{
  "encoder_arch": "crnn",
  "model": "encoder-decoder audio transcriber",
  "dataset": "short read English sentences (LibriTTS-R)",
  "train_examples": 26041,
  "n_mels": 80,
  "hop_length": 160,
  "input": "log_mel",
  "spec_augment": false,
  "win_length": 400,
  "tokenizer": "char",
  "vocab_size": 32,
  "encoder_norm": "batchnorm",
  "encoder_activation": "gelu",
  "encoder_depths": [1, 1, 2, 1],
  "encoder_kernel_size": 3,
  "encoder_stem": "single",
  "encoder_widths": [96, 112, 144, 176],
  "encoder_rnn_width": 96,
  "encoder_rnn": "gru",
  "encoder_bidirectional": true,
  "encoder_rnn_residual": true,
  "encoder_rnn_layers": 6,
  "fusion": "cross_attention",
  "label_smoothing": 0.1,
  "decoder_width": 256,
  "decoder_layers": 8,
  "decoder_norm": "layernorm",
  "decoder_norm_position": "res_post",
  "decoder_activation": "gelu_tanh",
  "decoder_mlp_ratio": 6,
  "decoder_head_dim": 64,
  "decoder_fused_qkv": false,
  "decoder_bias": "none",
  "decoder_qk_norm": false,
  "decoder_parallel_block": false,
  "decoder_inner_norm": false,
  "decoder_positions": "rope",
  "decoder_cross_attention_every": 1,
  "decoder_tie_embeddings": false,
  "optimizer": "adamw",
  "learning_rate": 0.0015,
  "beta1": 0.9,
  "beta2": 0.95,
  "eps": 1e-08,
  "max_grad_norm": 1.0,
  "ema_decay": 0.99,
  "max_steps": 700,
  "batch_size": 48,
  "epochs": 1.3,
  "lr_schedule": "cosine",
  "final_lr_fraction": 0,
  "warmup_steps": 140,
  "weight_decay": 0.1
}
Rows from block 5 of the text decoder of a small encoder-decoder audio transcriber, named by matrix and row number. Rows with one number belong to one neuron. Each number is 128 + 32 x the weight over its row's rms, rounded and kept within 0 to 255. All counts start at 0.
After each neuron's rows are labels from the 100 texts, of 14976, where the neuron reaches its highest value: "tokens" is the input token at the peak. Only what is clearly more common there than usual is listed. The data: short read English sentences (LibriTTS-R). In brackets: how many of the 100, against the usual share in percent.
# fc1: MLP up (decoder.blocks.5.mlp.fc1.weight, 1536x256), inputs 0-127
# fc2: MLP down (decoder.blocks.5.mlp.fc2.weight, 256x1536, transposed), outputs 0-127

fc1.293 [161  72 171  92  94 134 105  78 109  79  60 151 113 130 130 114 121 114 132 104 166 119 128 136 158 111 172 173 117  85 111 181 101 143 180 133 140 105 171  78 153 126 158  89 171  92 156 159 106  98 111 108 111  76 178 107 211 113 197 132 157 127  94 122 113 137 149 146 127 131 131 142 104  27  96 159  98 108 191 106 178 104 141  88 142 111 161 123 167  99 168  52 134 121 169 184  74 101 156 190 145  81 119 127 129 128 160 115 173 133 162 148 117 126 109 115 119 168 124 142  97 124 106 160 110 148 160 101]
fc2.293 [ 73  96 120  68 204  74 166  98 150 124 147 111 116 120 114 162 162 110 107 130 196 165 142 136  96 135 153 162 101 145 176 130 118 149 178  83 148 122 142 142 143 132 113 111 162  98 106 131 123 132 163 110 115 170 119  88 200  64 156 129 107 119 131 159 118  82 120 138 160 149 136 137  99 161 104 167 157 128 139 118 191 131 109  95  72 159 143 167 186 111 136  68  72 100 129 170 146 100 102 134 125 107 133  61 110 146  85 157 189 154 171 121 118 102 103 119 143 174 121 157 127 145 143 188  94 192 171 120]
tokens: " " (100 vs 16.4)

fc1.481 [171 117  79 131 119 126 162 154 159 140 149 126 149 116 138  85 129 157 162 111 151 122 121  81  98 179 157 102  89  76 128 167 134  86 112 147 136 104 126 128 117 119 112 141 134 144 114 167 118 156 159 169 112  84  98 156 178 134  84 136 152 129 158  75 164 115  82 182 107 121 135  66 132  47 122 127  98 156 189 145 231 127 106 142  92  90 117 172 115 125 120 180 168 162 157 157  66  91  88 108 114 149 171 155 117  92 108 178 117  56 157 144  96 105 105 112 103  93 121 125 175  85 116 110 170  89 120 157]
fc2.481 [117 145 118 138 148 171  79 149 110 164 162 214  86 132 142 112 156 100  87  73 101 138 169 168  92 126 118 143 138 111 119 128 112 101 119 142 125  91 124 128 139 103  75 140 148 118 120 171 145 118  93 122 134 142 106  78 194 152  92 146 141 188 167 115 150  87  98 165  93 124 113 122 102 107 158 176 109 171 148 102 169 134 145  79 100 157 112 186 128 157 163  95  95 116 154 151 112  85 107 155 116 122 152  85 138 156 142 147 162 155 126 128 113 159  95 155  81 148 155 128 108 101 113 114 144 137 158 151]
tokens: "e" (100 vs 9.7)

fc1.107 [ 95 112 152 162 164 139  90 155 145 127 126 164  93 124  96 123 152 149  85  82 195 138 131 119 150 155 120 130 135  85 147 104 124 107 123 187 123  73 119 154 121 110 106 153  65 143 118 190 101 111 135  74 150  98 138 112 128  32  93 156 210 134 115 157 125 131 114 118 131 139 139 124 161  84 163  40  89 133 147 160 121 161 111 145 120 122 102 147 110  85 215 157 126 176 139  54 145 144 156  71 140 143 133 157 139  92 127 144 107 213 124 142 171 148 147 106 150 112 100 165 202  99 141  87 199 131 154  92]
fc2.107 [133 123 128 103 188 132 156 128 158 110 151 123 153 149 123 140 101 138 146  91 118 113 101  97 141 149 112 127 101 185  83 148 113 165 143  90  95 149 140  99  83 128  76 162 144  81 140 165 147 102  95 117 218 159 147 139  92 155 162 152 185 103  73 180 122 156 154  71 133 153 123  75  66 163 144 113 171 150 107 164 145 156 100 106 127 185  97  84 100  75 106 102 102 152 127 115 164 129 147 113  81 152  59 141 154 153 151 148 129 115 111 141  68 120 163  78 108 123 112 162 102 191 102 132 102 158 111 142]
tokens: "o" (54 vs 6.1); "a" (46 vs 6)

fc1.391 [144  87  95 148  65 121 146 123 169 143  95 135 149 147 143 135  95 131  88 145  87 113 144  94 157 167 155 159 183 147 101 105 130 121 189 112 135 180 182 127  89 122 123  87  94 142 179  62 187 149 121 166  87 128 124 149 119 118 130 133 102 142  32 113 124 156 116 181  56 110 152 122 149 140  77 125 179 131 160 146  76 153 198 115 173 127 187 103 106 120  89 140 110 134 151 158  98 118 111 124 113 118 107 161 155 143 157 137  92 196  89 174 172 236 107 159 106  89 122  76 111 113 127  78 126  64 141 105]
fc2.391 [130 102 128 142 137 102 135 144 161 161 144 115 109 147 136 157 111 130 155 130 148 157 100  74 120 151 134 128 133 131 157 141 154 115 134  76  36 142 148 149 106 129 165 152 164 128  86 160 134  73 103 121 153 161 125 167 108  60 162 142 137 139  82 109  99 110 121 123  75 112 135 136 137 109 156 104 183 144  86 157  63 112 129 170 176 142 143 119  55 134  93 113  71  99 190 145 186 152 131 120 172 156  88 141 105  90 114 127 113 109  84 127 132  99 128 165 169  92 135 109  84  88 142 128 108 128 135 144]
tokens: "t" (100 vs 7.2)

fc1.346 [157 156 142 101 100 109 219 119 139 174 158 168 128 128 159 137 121 144  78 116 161  93 158 100 137 154 164 156  99 177 114 124  62 114 131 185  88  72 157 104 120 108 127 148  75 134 105 129 143 181  70 136 124 119 125 129  85 127 109 120 150 115 167  67  72 105 166 154 113  73 125 132 188 114 115 107 101 119 125 157  89 143 131  69 119  96 132 202 113 126 135 158 144 134  50 116  95 157 102 150 170 162 145 142 124 119 101 103 133 112 122 118 146 122  75 113 117  82 117 144 164  95 136  30 156 100 143 147]
fc2.346 [136 153 130  70 178  90 102 133  87  93  96 172  40 175  99 172  95 110 114 169 131 123 113 127 148 173 121 118 194 125 145  74 102 135 138 120 129 111  96 120 117 127 146 207  78  90 138 125 112 195  64  94 162 156 204 110 128 134 135 128 175 129 127  84  79 109 102 167 187  92 121 151 167 104 132 136 196  68 105 138  97 157 138 147 126 129 156 148  69 144 128 122  75 138  98 135 182 113 153 162 114 123 134 103 111 170  83  77 110 148 140 118 181 127  96 145 152 179 114 130  59 124 105 108 135 214  73 145]
tokens: "o" (100 vs 6.1)

fc1.677 [122  84 158  97 185 173 152 162 136  99 145 143 125 145 112 129 119 108 126 153 132 124 112 129 145  81 133 107 187 187 112 121 161  55  94 110 117  60 199 139 109 152 166 114 120 149 163 139 140  95 101 131 115 144  77  44 137  86 115 189 164 117  48 177 117 102 139 134  19 114 116 120 147 180 170 137  64 100 155 133  80 127 121 141  95 198 150 130 105 144  93 122 106 136 154 124 128 136 161  84 183 126 103 105 136 172 130 143 162 198 150 170  84 129 128 151 164 175 138 114  68 156 140 128 161 138 120 123]
fc2.677 [103 139 118 197 147 150 120 136 149 115 139  51 140 172 165 124 102 121 109 121  79 149 136 144 140 133  81 168  87 177 143 158 181 124 131  91 129 128 155  73 149 184 100 138 147 132 149 128  60  81 144  98 154 186  96 131 119 110 111 101 145 179 165 126 172 117 172 188  72 119 152 154 157  93 214  90 188 165 153 128  85 111 148  88 146 174 163 117 129  89 128  92 105  96 159 127 149 180 138  85 114 136 167 112 113 150 111  94 136  96 157 111  96 126 164 146 114 153 167 109 119 103 147 131 151  85 124 181]
tokens: "o" (88 vs 6.1)

fc1.72 [ 80 100 176 145 152 125 119 152 130 105 157 167 102 144 113 101 116 179 142 109 192  75  59 170 153 106 108 134 150 103 120 118 144 108 153  99 103 117 104 117 105  97 178  96 138 193 117 201 134  92 134 101 176 131 143 110 136  63  63 145  72 178 131 134 106 121  95  99 176 110 106 117 118 121 153 100 104 141 171 155 213  90 127 197 161 129 152 111 153 129 219 156 160  97 132 117 135 174 177 152 132 136 117 156 119 151 126 188  98 134 127 164 144 128 155 150 133  72 103 168 193  61 118 127 137 122 121 148]
fc2.72 [ 88  78 159 161 154 198 138  95 130 139 148 156 147 157  67 176 162 144  85  93 144 131  90 104 155 130 164 130 137 153 129 106  97 138 182 105 148 105 105 151  77 116 128  92 115 171 156 162  95 109 131 114 161 128 158 168  85  91 103 164 126 145 104 135 168 151 106 120  77 130 140 130  77 100  63 161 133 171 157 161 106 120  80 190 117 171 154 124 124  94 135 179 100 158 117 151 131 155  98 103 109 223  95 132 164 134 174 123 165 126 107 138  95 127 166 105 127  99  69 141 111 152  75  90 106 154  90 169]
tokens: "a" (99 vs 6)

fc1.236 [111  99 217 155 100 159 126 186 142 114 121 123 114 138 109 128 116 117 136 190  76 141  73 103 224 158 120 139 160  85 101 122 122 132 172 141 121 123 204 158  98 136 117  74 138  89 107 201 128 105 151 104 116 120 183 129 112 128 172 120 122  61  72  87  87 182 165 156 101 130 130  62 103 115  68  69 146 145 107 194 102 121 138 140 166 124 154 116 155  83 122 157  86 117 125  88 117 111  95 147 113 128 153 190 136 159 138 134 111 158 175  86 135 174 144 116 152  98  76 205  86 160 151 153 111 147 116  89]
fc2.236 [139 161 150 135 145 101 155 120 197 151 129  95 126 161  87 143 120 106  90 140 112 145 158 103  69 124 177 136  56 186 114 182 125 105  85 113 111 141 127  78 169 203 102 198  77 116 176 136 165 149 145 135 115 146 145 106 111 200  93 114  90 136 113 136 164 110 180 134 126 100 110 149 135 161 152 128 107 137 127 121 178 166 194  92 106 146 168 197 158 119  65 145 133 139  97 116 140 154  77  85 141 117  88 102 145 112 140 130  82  84 129 144 177  89 178 171 142  94  82 152  92 158 123 127 160 102 170 162]
tokens: "t" (100 vs 7.2)

fc1.342 [129 117 158  59 184 150 149  49  92  88 128 115 113 197  85 108 186 125 134  48 155 131 127 191 136  98 117 135  96 136 171 126  91 122 187 105 139 110 141  92 176 118 131 144 122 134 163 116  85  80  87 115 154 125 186 102 159  55 176 131 175 190 142 161 165 148 152 100 129 165 130 137  93  78 159  95 118 110 151 115 142 143  88 144  78 171  87 150 165 128 176  99 167  99 128 185  85 152 121 161 112  95 166 135 141 135 151 205 145 119 133 175 124 149 176 198 126 123 155 160 117 108 107 135 117 136 114  93]
fc2.342 [101  24 144 118 128 170 204 111 172 155 109  93 114 136 103 125 164  84 115 106 178 217 178 132 158 124 184 171  92 159 145 159 194  88 152  67 153  82 156 101 153 133 139 114 138 115 112 151 116  93 160 142 150 182 143 148 190 104 138 103 149 149 106 141 122 116  90 118 126 105 115  92 107 136 144 179 153 138 176 120 128 101 103  72 122  86 124 114 147 127 140 124 144 122 155 142  82 101  77 117 110 106 171  49 155 135 141 192 203 159 132 132 100  42 119  75 160 148 140 144  55 154 142 170  96 137 170 141]
tokens: " " (100 vs 16.4)

fc1.259 [145 158 141  94  91 106 152 200 125 106  50 132 162 108 185 201  54 123 118  92 107 103  51 133 170 141 133 160 210 146  77 162  89 153 169 140 107 158 156 119 100 118 102  58 147 131 166 113 146 151 103 102 127 114 114 179 124 135 183 126 122 146  29 119 120 143  90 159  95  78 122 134  98 124 158 112 133 125 191 155  99 148 134 140 204 129 159 128 114 123 123 186 114 166 128 109 107 104 118 186 104 123 145 123 104 123 153  77 134 115 132 124 167 118  77 171 140 105 161  94 139 126 160  82 135  92 151 146]
fc2.259 [ 82  98 110 150 109 116 161 185 137 121 166 151 146 141 124 115 105  82 135 111 147 120 102  82 150 115  95  99 183 166 141 125 133  95 129  96  62 117 145 165 145 126 160 162 153 163 128 129 133  59 120 184 174 186 109 139 134 166 176 159 173  82 102 158 155  89 134 153  86 142 106 127 176 115 108  82 142 118 103 149 118 159 123 155 195 103 114 141  95 120 170 132  65 121 178 177 129 103 137 156 118 194  67  85 181 174  81 157 108 173 123  99 114 146  86 145 101 121 108 119 111 112  84 128 127 135 162 148]
tokens: "t" (100 vs 7.2)

fc1.621 [145  77 109 118 127  83 178 145 168 172 133 150 176  97 109 109 138 117 151 103 165 131 165  79  41 133 127 146 168 126 157 137 156 159  78 146 158 102 130 100 122 151 111 144  97 117 155 110 120 117 134 145  55 130 111 131 139  92 130 180  90 128 156 144 115 148 127 128 125 115 114 121 161 105 129 170 150 150 134 102 166 136  79 114 106  95 128 204 104 159  95 118 124 151 118 119 117 150 123 134 142 134  59 133 154 146 151 144 105 134 151  76 101 106 133 104 137  55  86  79 104 108  64  80 120 140 147 145]
fc2.621 [138 114  99 119  93 173 121 100 133 158 138 157  80 164  56 142 121 107 140 160 111 131 140 160 110 191 122 135 144 137 167 141 188  97 132 162 150  82 146 133 176 105 126 153 103 127 178 198 147  90 123 126 162 160 138  64 113 108  61 152 108 196 134 130 107 114 122 122 115 170 154  91 108 101 151 183 155 119 106  98 158 190  91  67  91 132 140 151 147 136 201 117 140 123 138 141 193 104 110  80 145 142 140  88  94  75  95 144 121 115 161 144 122  93 110 182 111 119 107 112 127 113  88  75 227  94 112 117]
tokens: "e" (99 vs 9.7)

fc1.653 [ 87 198 125 173  50 131 118  98  65 126  96 121 159 137  91 126   2 158 154 152 118  95 107 132 188 115  84 162 173 115 134 103 141 158  76 139  98 178 134  62 142 121 111 131 100 152 179 132  83 127 136 132 136 140  93  96  27 138 151 124 108 140 135  63 107 110 133  73 114  92  99  85 153 127 117 119 159 105 185 155 105 145 119 142 167 114  97 163 140 105 120 153  86 143 122  82  83  83 126 168  66 107 157 126 130 122 108 124  92 103 152 137 121 121 127 138 142 162 126  88 168 111 101 113 115 143 138  86]
fc2.653 [116 102 228 134 159 173 140 134 107  85 122 188 107 168  86 132 112 104 134  68 148 124 114 136 111 168 134 147 105 115 138  90 139  76 123  83 123 106 177  80 157 173 191  97 177 104 111 105 135  83 115 165 161  91  96  84 163 166 107 184 146 183 117 131 114 107 150 150  39 136 158 141 149  48  99  86 127 110 135 159 117 164 107  98 148 101 146 144 140 162 119  27 121 149 145 171 170  98 109 100 175 119 165  81 160 101 107 124 127 137 124 137 161 126 127 183 118 103  89 106  55 173 106 179 106 117 138 138]
tokens: "o" (100 vs 6.1)

fc1.561 [158  99 165 143 178 147  60 140  83 108 127 121  86 109 144 138 174  71 141 136 147 128 153 197 137  77 123 168 143 139 151 154 119 137 143 190 133  82 137  94 141 145 112 150 159 112 155 117 114 201  60 115 143 110 133 110 118  82 128 202 141 111 141  99 174 140 179 172 167 161 113 165  93  93 180 182  76 105 171 122 133  78  88 168 108 127  96 105 161  91 204 110 151 152 157 166  71  61 168 133  52 106 148 119 165 135 110 141 119 150 130 116  90 154 154  97 131 153 128 151 111  90 140 178 115 176 117  62]
fc2.561 [ 94 110 165 130 168 121 170  75 165 161 151 127 100 105 145  89 108 137 147 114 149 150  96 101 126 127 135 163 105 158 144 164 214 144  75 118 174 128 130  97 142 150 142 134 121  88 117 155 159  91 152 111  95 156 108  92 186  84 145 112 184 108  86 161 159  78 166 139  88 129 136 140  60 126  75 137 167 148 133 118 173  91 108 117 117 142 150 133  92 120 145  97 111 121 123 133  93 142 147 104 138  81 114  96 143 136 181 139  85 128 129 168 122 140 138 150 169 182 212  78  79  94 160 177  58 171 102 110]
tokens: " " (100 vs 16.4)

fc1.604 [141 202 161 109 160 152 111 123  98 120 137 107  98  77 138 117 146 108 129  99 116 150 166 158 126 135 149 166 106 114 132 161 131 105 125 103 107 147 115 138 158 113 133 107 120 153 109 100 125  95 206 127 137 121 109 139 202 107  97 134 144  71 161 130 160 148  78 158 108 163 125  90 157 109 111 171 140 103 171 174 190  86 102 168 112 155  86 161 158 147  84 127 173 124 154 133 111  61 131 164 169 161 168 141 107  87 101 146 192  98 183  80 164 171 124 133 162 151 143 175 147  30 133 115 156 180 136 119]
fc2.604 [140 154 125 111 156 167 128 129  76 214 149 123  75 120 193  95 115  89 148  99 138 141 122  89  98 103 121 144  81 146 111 166 176 110  98 117 123 124  74 110 114 136 141 110 123 102 151  97 132 113 140 109 109 166 138 104 117 183 123 175  93 173 125 138 165  99  81 138 112 167 136 150 149 129 188 122 180 189 109 114 149 185 148 169 195 175 106  96 144 105  77 106 137 154 140  94 123 145 101 113 172 133  83  70  97 128 120  69 135 174 173 121 143  93 138 173 127 115 162 122 121 141 164 173  98 128 141 151]
tokens: "a" (58 vs 6); "l" (27 vs 3.3); "u" (8 vs 2.4); "'" (7 vs 0.7)

fc1.517 [118 132 179  94  82 134 122  94 145 123 103  97 144 135 129 154 108 224 174 184 140 165 133 155 137  98 138  99 122 198 159 108 170 134 108 131 100 121 117 121 145 129  93 133 123  85 125 159 136  91 130  99 151 128 179 122 108 132 109 133 136 146 119  99 166 155 126 170 105 189 140 122 112 139 171 136 126 109 112 148 103 212 174 154 140 167 173 118 137 100 122 127 105 162 139 104 107  94 120  62 125 160  81 128 138 142 187 107 114 163  80 125  89 124  84 154 103 122 206 138 115 209 152 120  96 107  90 140]
fc2.517 [142  97 178 143 170 139 180 179 196 129  95 110 111 137 141 121 111  91 205 163  82 198  98 216 163 152 116 131 141 145  70 174 175 100 141 104 144 118 131 134 120 170  76 157 165 145 109 147 134 132 147  98  84 145 133 121  84 144 100  69 149 104 184 145 105 109 156 183 133  92 193 149 144 168 149  76 133 120  99 186 138 111  75 132 147 117 109 139  54  75 106 152 128 135 174 188 132 136 126  72 178  91  94  83 102 124 139 108 165  88  91  72 146 126 142 119 133 156 173 142  82 142 128 144  92 120  78 105]
tokens: "o" (72 vs 6.1); "i" (19 vs 5.4)

fc1.702 [ 45 112 130 158 172 115 126 145 144  95 118 120  94  83 106 144 152 115  79 129 140 116  70 186 126 142 128 159 128  91 162 125 130 117 104 188 118  94 129 160 146 124 107 216 112 124 103 160 121 114 173 132 119 158 165 115 166 106  84 150 189 161 148 190 118 110  78 155 171 158 123 110  46  86 178 116 171 130 166 116 124  65  50  94 114 110  70 104 169 150 100 178 118 109  87  97  85 140 107 164 117 137 166 146 119 122 127 125 128 113 166 148 188 141  91 107 133 133 143 156 120  96 146  87 101 153 177  74]
fc2.702 [129 159 152 126  96 135  86 115  72 152 131 114 137 109 112  96 181 147 154 118 153 139 137 128 157 118 177 137 134 163  88 122 235 131  97 116 135 116 127 117 158 139 144 124 139 137 196  73 167 119 108  79 163 166 112 166  97 112 145 173  87 193 120 147 130  48  78 150 100  91  95 132 115 177 170 101 199  90 115 153 155 109 156 146 120 139  70 130  94  97 120 158 100 167 108 144  93  90 131 135 172  97 112 187 116 126  98 138 142 150 101 175 173 115 160 129 124 111 110 112  76 204 124 134 104 142 103 115]
tokens: "a" (100 vs 6)

fc1.270 [153  25 182 147 103 128 206 109  87 139 127 130 163 123 130 155  95 102 143  83 127 116  88 125 152 127 120 118 144 119 143 133  99  84 127  88 143 116 192  79 134 163 153 105 150  96 139 177 119 122 120 150 158 142 137 114  83 121 155 198 110 107  74 121  91 137 136 164 101 104 129  94 159  98 138 172 134  86 161 158 133 101 175 155 110  88 171  68  95 124 122 178  93 147 130 170  92 131 127 108 119 110  95 106 140 120 137 134  78 159 144 146  79  97  99 123 181 142  99  97 101 188 146  84 118 117 130 118]
fc2.270 [127 148 136 156 124  83 114 136 123 163 115  94 172 192 101 155 130 100 146 115 120 126 106  97 102 163 110  85  92 183 149  91 168  59 140  91  64 174 144 112 101 129 141 111 102 117 104 112 176  62 150 145 120 125 144 184 114 125 160  90  43  47 108 150  89  97 147 114 100 123 101 183 119 207 108  85 137 167 120 195 125 141 159  78 172 100 126 126  96 175  77 118 141 158 115 130  40 149  98 152 146 145 163 138 160  88 117 112  92  83 158 152 138  77 181 164 158  91 141 129 101 153  94 117  97 102 131 153]
tokens: "t" (87 vs 7.2); "o" (13 vs 6.1)

fc1.170 [ 73 108 101  93 144 135 131 131 117  79 120  97  81 137 122 153 148 104 200 170 131 176 110 138 117 106 122 108 131 130 121 109 149 126 166 147 113 124  88 103 102  99 136 129 142 136 183 107 154  90 115 128 136  84 136 156 136 120 129 140 163 183  78 126  92 113  92 105  70 245 147 118 124 167 156 115 168  96 194 167 114 115 111  75 140 121 110 128 176  51 154 136 110 144 184 128 145  64 114 131  68 133 194 125 162 128 118 123 172 185  71 111 130 118 192 109 112 186 115 184 116 163 164 132 152 165 142 109]
fc2.170 [110 112 129 179 143 124 102  99 162 148 106  99 144 170 156 106 161  80 122  79 121 128 176 113 142 103 159 117  92 134 159 167 174 120 135 122 190 169 137  89 177 120 153 104 146 105 119 116  99  95 116 101 118 171  70  52 157 113 134 189 114 104 136 150 147 109 104 120 151 120 202 132  96 150 175 131 140 120  90 148 174 112 108 136  84 125 120  88 132  78 121  96 101  76 121 109 137  70 124  99 129  89 123  72  86 129 114 141 178  99 129  91 124 126 167 136 127 116 159 137  83 112 119 152  44 167 140  89]
tokens: " " (100 vs 16.4)

fc1.455 [125 138 179 118 199 144 139  88 103 101 177 165 105 117  63 135 109  99 148 104 139 122 121 141 132 139 138 119 110 108 131 174 177 114  31  93 125 125  56 121 198 170  68 154 144 145 109  82 161 121 122 135 114 118 128  81 159  98 108 155 123 153  65  89 104 134 115 143 130 169 112 117 118  89 158 140 149 101  97 148  97 212 152 132 112 165  67  96 185  96 108 142 137 159 191 106 129 159 161  75 202 126 131  94 135 117 124 181  80 141  88 106 127 100 126 124 112 157 146 161 167 154 109 136 108 166 152  77]
fc2.455 [129 138 129 185  91 152  90 148 174 126 138 145 109 191 131 148 137 153 149 110 129 161  98 102 159  91 125 104 105 163 131 170 159  85 120  72  75 123 146  69 113 149  72 172  83  97 131 124  65 109 140 122 123 121 108  95 109 159 128 158  92 107 164 178 125  54 160 144 120 133 159 150  53 153 158 165 139  87 113 124 157  99 162 116  89 123 148 163 145 135 158 157  92 113 134 175 143 158 152 176 195  89 163  93 107 110 166  81 139 109 139  99 148 117 115 189 147 110 127  84 128 140 104 239 114 119 127 138]
tokens: "a" (86 vs 6); "u" (14 vs 2.4)

fc1.721 [155 106 103  54 140  87  81 125  91 121  93  87 105 133 147 152 185 119 142 120 142 120 125 167 216  94 123  74 132 171 138 119 108 164 111 122 192 186 109 143 162 127 121 157 181 135 114 101 145 136 121 102  86  66 125 114 152 154 101 134 122 161 169  74 143  61 125  93 149 150 120 161 138  87 166 113 115 150 133  86 153 167 111 179 137 146 108 130 215 117 132  90 149 157  79 143 166  97 149 153 116 160 155 144 117  99  80 185 157 121 103 125 146 191 140  86 113 137 120 135 146  95 170 145 173 109 116 177]
fc2.721 [138 161 110 100 125 111 129 104 116 171 125  99  86 137 141 119 144 116 112 117 101 160 161  89 138  72 146 130  80 111 122 172 131 138 149 111  90 175 130 166 131 106 118 180 110 127 158 131  68  90 143 144 158 142 181  52 165  92 181 132 113  58 141 159 100 134 154  99 164 180 194 140 111 103  38 120 136 132 117 106 183 153 146 121  91 136  53 138 116 104 161 180 102  82 100 123 132 138 179 115 143  89 128 141 118 121  89 120 137 115 117  95 137 132 158 128 100 179 116 106 131 107 200  65 108 100 161 181]
tokens: "l" (94 vs 3.3)

fc1.291 [ 73 182  96 143 121  99  60 166  71 149 141 178 115 124 148 100 174 152 108 125 131 114 119  80 149 157 123  83  87 164 127 163 133 159 107 139 119  95 116 158  92  52 126  95 140 127 154  57 109 155 141 134 170 158 101 116 141  95 144 152 135 138 156  79 211 123 132 126 135 135 127  96 162 101 167  99 164 141 183  73 159 141  85 167  95  95 111 147 151 131 154  48 109 185 147  87 215 104 168 164 171 101 138 129 133  95 102 142 169 134 156 126 226 136 128  85  97 145 172 148 131 101 156 105 142 156 118 149]
fc2.291 [136  52 173 180 178 122 153  92 123 124 176 145 101 134 150 168 143 123  92  91 121 167  71  99 111 121 141  82  81 114 151 186 170  96  68 113 119 138 140 115 153 166 130  97  75 129 163 113 152  87 106 125 151 180 124  84 145 180  61 131  68 182 137 102 140 101 112 165 100 117 146 182 125 127 142  42 148 128 140  80 105 117 193 170 158 154  71 140 130 115 101 137 132 141  91 124 154 147 167 132 169  99 121 112 148  79 119 119 131  61 216 130 151  93 153 115 121 163 182 120 160  83 120 126  98 113 128 202]
tokens: "l" (78 vs 3.3); "b" (22 vs 1.1)

fc1.385 [163 119 108 160 114 123 109 126 150 125 132 156  68 139 130 130 139 134 123  86 131 131  59 121 169  92 162  69 162 132 102 101 129 168 128 138 128 110 142 159  95 117 178 163  83 151 113 121 153  94 172  88 179 161  87 151 107 144 147 132 104 109 113 133 106 125 132 142 167 118 138 161 171  92 150  83 145 116 139 124  46 157 166 182 166 140 155 133 127 112  54 183  81 182  79  85 149  66  63 147 161  98 167  95 201 112 137 117  90 115 179 121 108  85 119 170 149 126 124  73 172 141 149  82 140 116 105 139]
fc2.385 [118 137 204 161 178 131 123 137 172  84 146 122 126 176 120 130 118 150 138 154 164 113  96 121 139 160  92 137 132 189 182 104 148 142 168  82  83 157 129 144 160 130 101 117 163 132 186 148 181  44 150 116 113 121 118  78 133 108  28 146  97 134 124 181 132 100 130 124 124  78 156 107 109 137 126  68 183  98 173 126  91 134 116 123 165 133 153  97  71  84 118 120 118  98 134 143 108 192 127  77 198 180 140  81  82 121 139  77  43 151  88 176 138 133 192 152  87  83 111  90  91 120  71 132 164 140 100  95]
tokens: "o" (100 vs 6.1)

fc1.648 [131 143 121 134 160 179 172 143  99 143  95 125  78 132 141  95 174 124 107 168 152 124 164 127 111 129 111 116 119 104  91 117 139 141 134 140  82 133 118 163  82 107 121 120 151 133 114  65 143 117 168 150 143  96 190  96 168 161  84 167 164  89 125 180 190 159 116 104 157 154 117 133 144 127 135  74 149 126 191 106 170  85  96 110  87 125 128 182 173  99 164 157 165 195 140  67 201 105 127 129 176 139 196 155 130  96 106 135  92  79 201 112 172 110  85 113 132 169 184 151 141  77 119 106 138 169 130 156]
fc2.648 [ 89 181 124 105 148 123 148 141 110 150 193 100  68 147 135 163 165 138 121 155  82 154  65 114 157 112 126 154  73  87 128 133 194  96  94 149 108 166 131  60 108 185 141  95 108 114 130  99 120 138 155 134 188 144  94  91 132 144 131 157  87 154 161 110 112  88  99 172 149 160 151 107 130 135 138  91 149 128 120 126 137 160  89 168 158 123 152 135 155 145 127 107 123 116 125 109 145  68 157  96 154 136 128  91 129  98 111  98 128  96  83 109 162 153 117 101 102 162 187 137 178 159  89 136 160 149  53 119]
tokens: "a" (84 vs 6); "l" (16 vs 3.3)

fc1.578 [142  59 158  82 124 138 146  72 130 127  86 128 122 149 140 118 140 125 150 132 153  99 138 164 168 110 153 156  98 110 166 101  94 131 162 144 157 117 165  97 156 150 205 108 170 103 175 172  77 110 112 100 158 117 156 153 188 141 183 125 179 147 133 134  84 114 136 123 123 195 107  96 107  66 120 105 107 106 146  94 123  57 153 143 127 132 124 168 157 137 201  85 131 131 167 141  93 117 115 193  77 151 142 137 180 175 134 147 149 110 175 157 146 115 164 113  82 129 133 133 108 118 151 148 122 177 162 116]
fc2.578 [104  72 130  83 151 114 116 165 128 122 117 122 118 199 123 123 129  52 139 140 152 164 182 133 116 126 168 118  91 111 163 138 145 122 144  78 147 104 139  99 126 123 161 119 120 133 119 127 126 113 127  93 124 191 113 107 224  85 114 103 135 133 159  95 100  73 148 129 154 142  87 150 107 131 102 171 184 134 127 112 159 147 104 115  50 112 121  66 117  71 177  83 141  68 170 130 111 125 119 152 121  86 118  75 117 173 100 176 152 159 123 144 108 116 178 116 145 175 136 136  95 150 104 189 102 208 159 101]
tokens: " " (100 vs 16.4)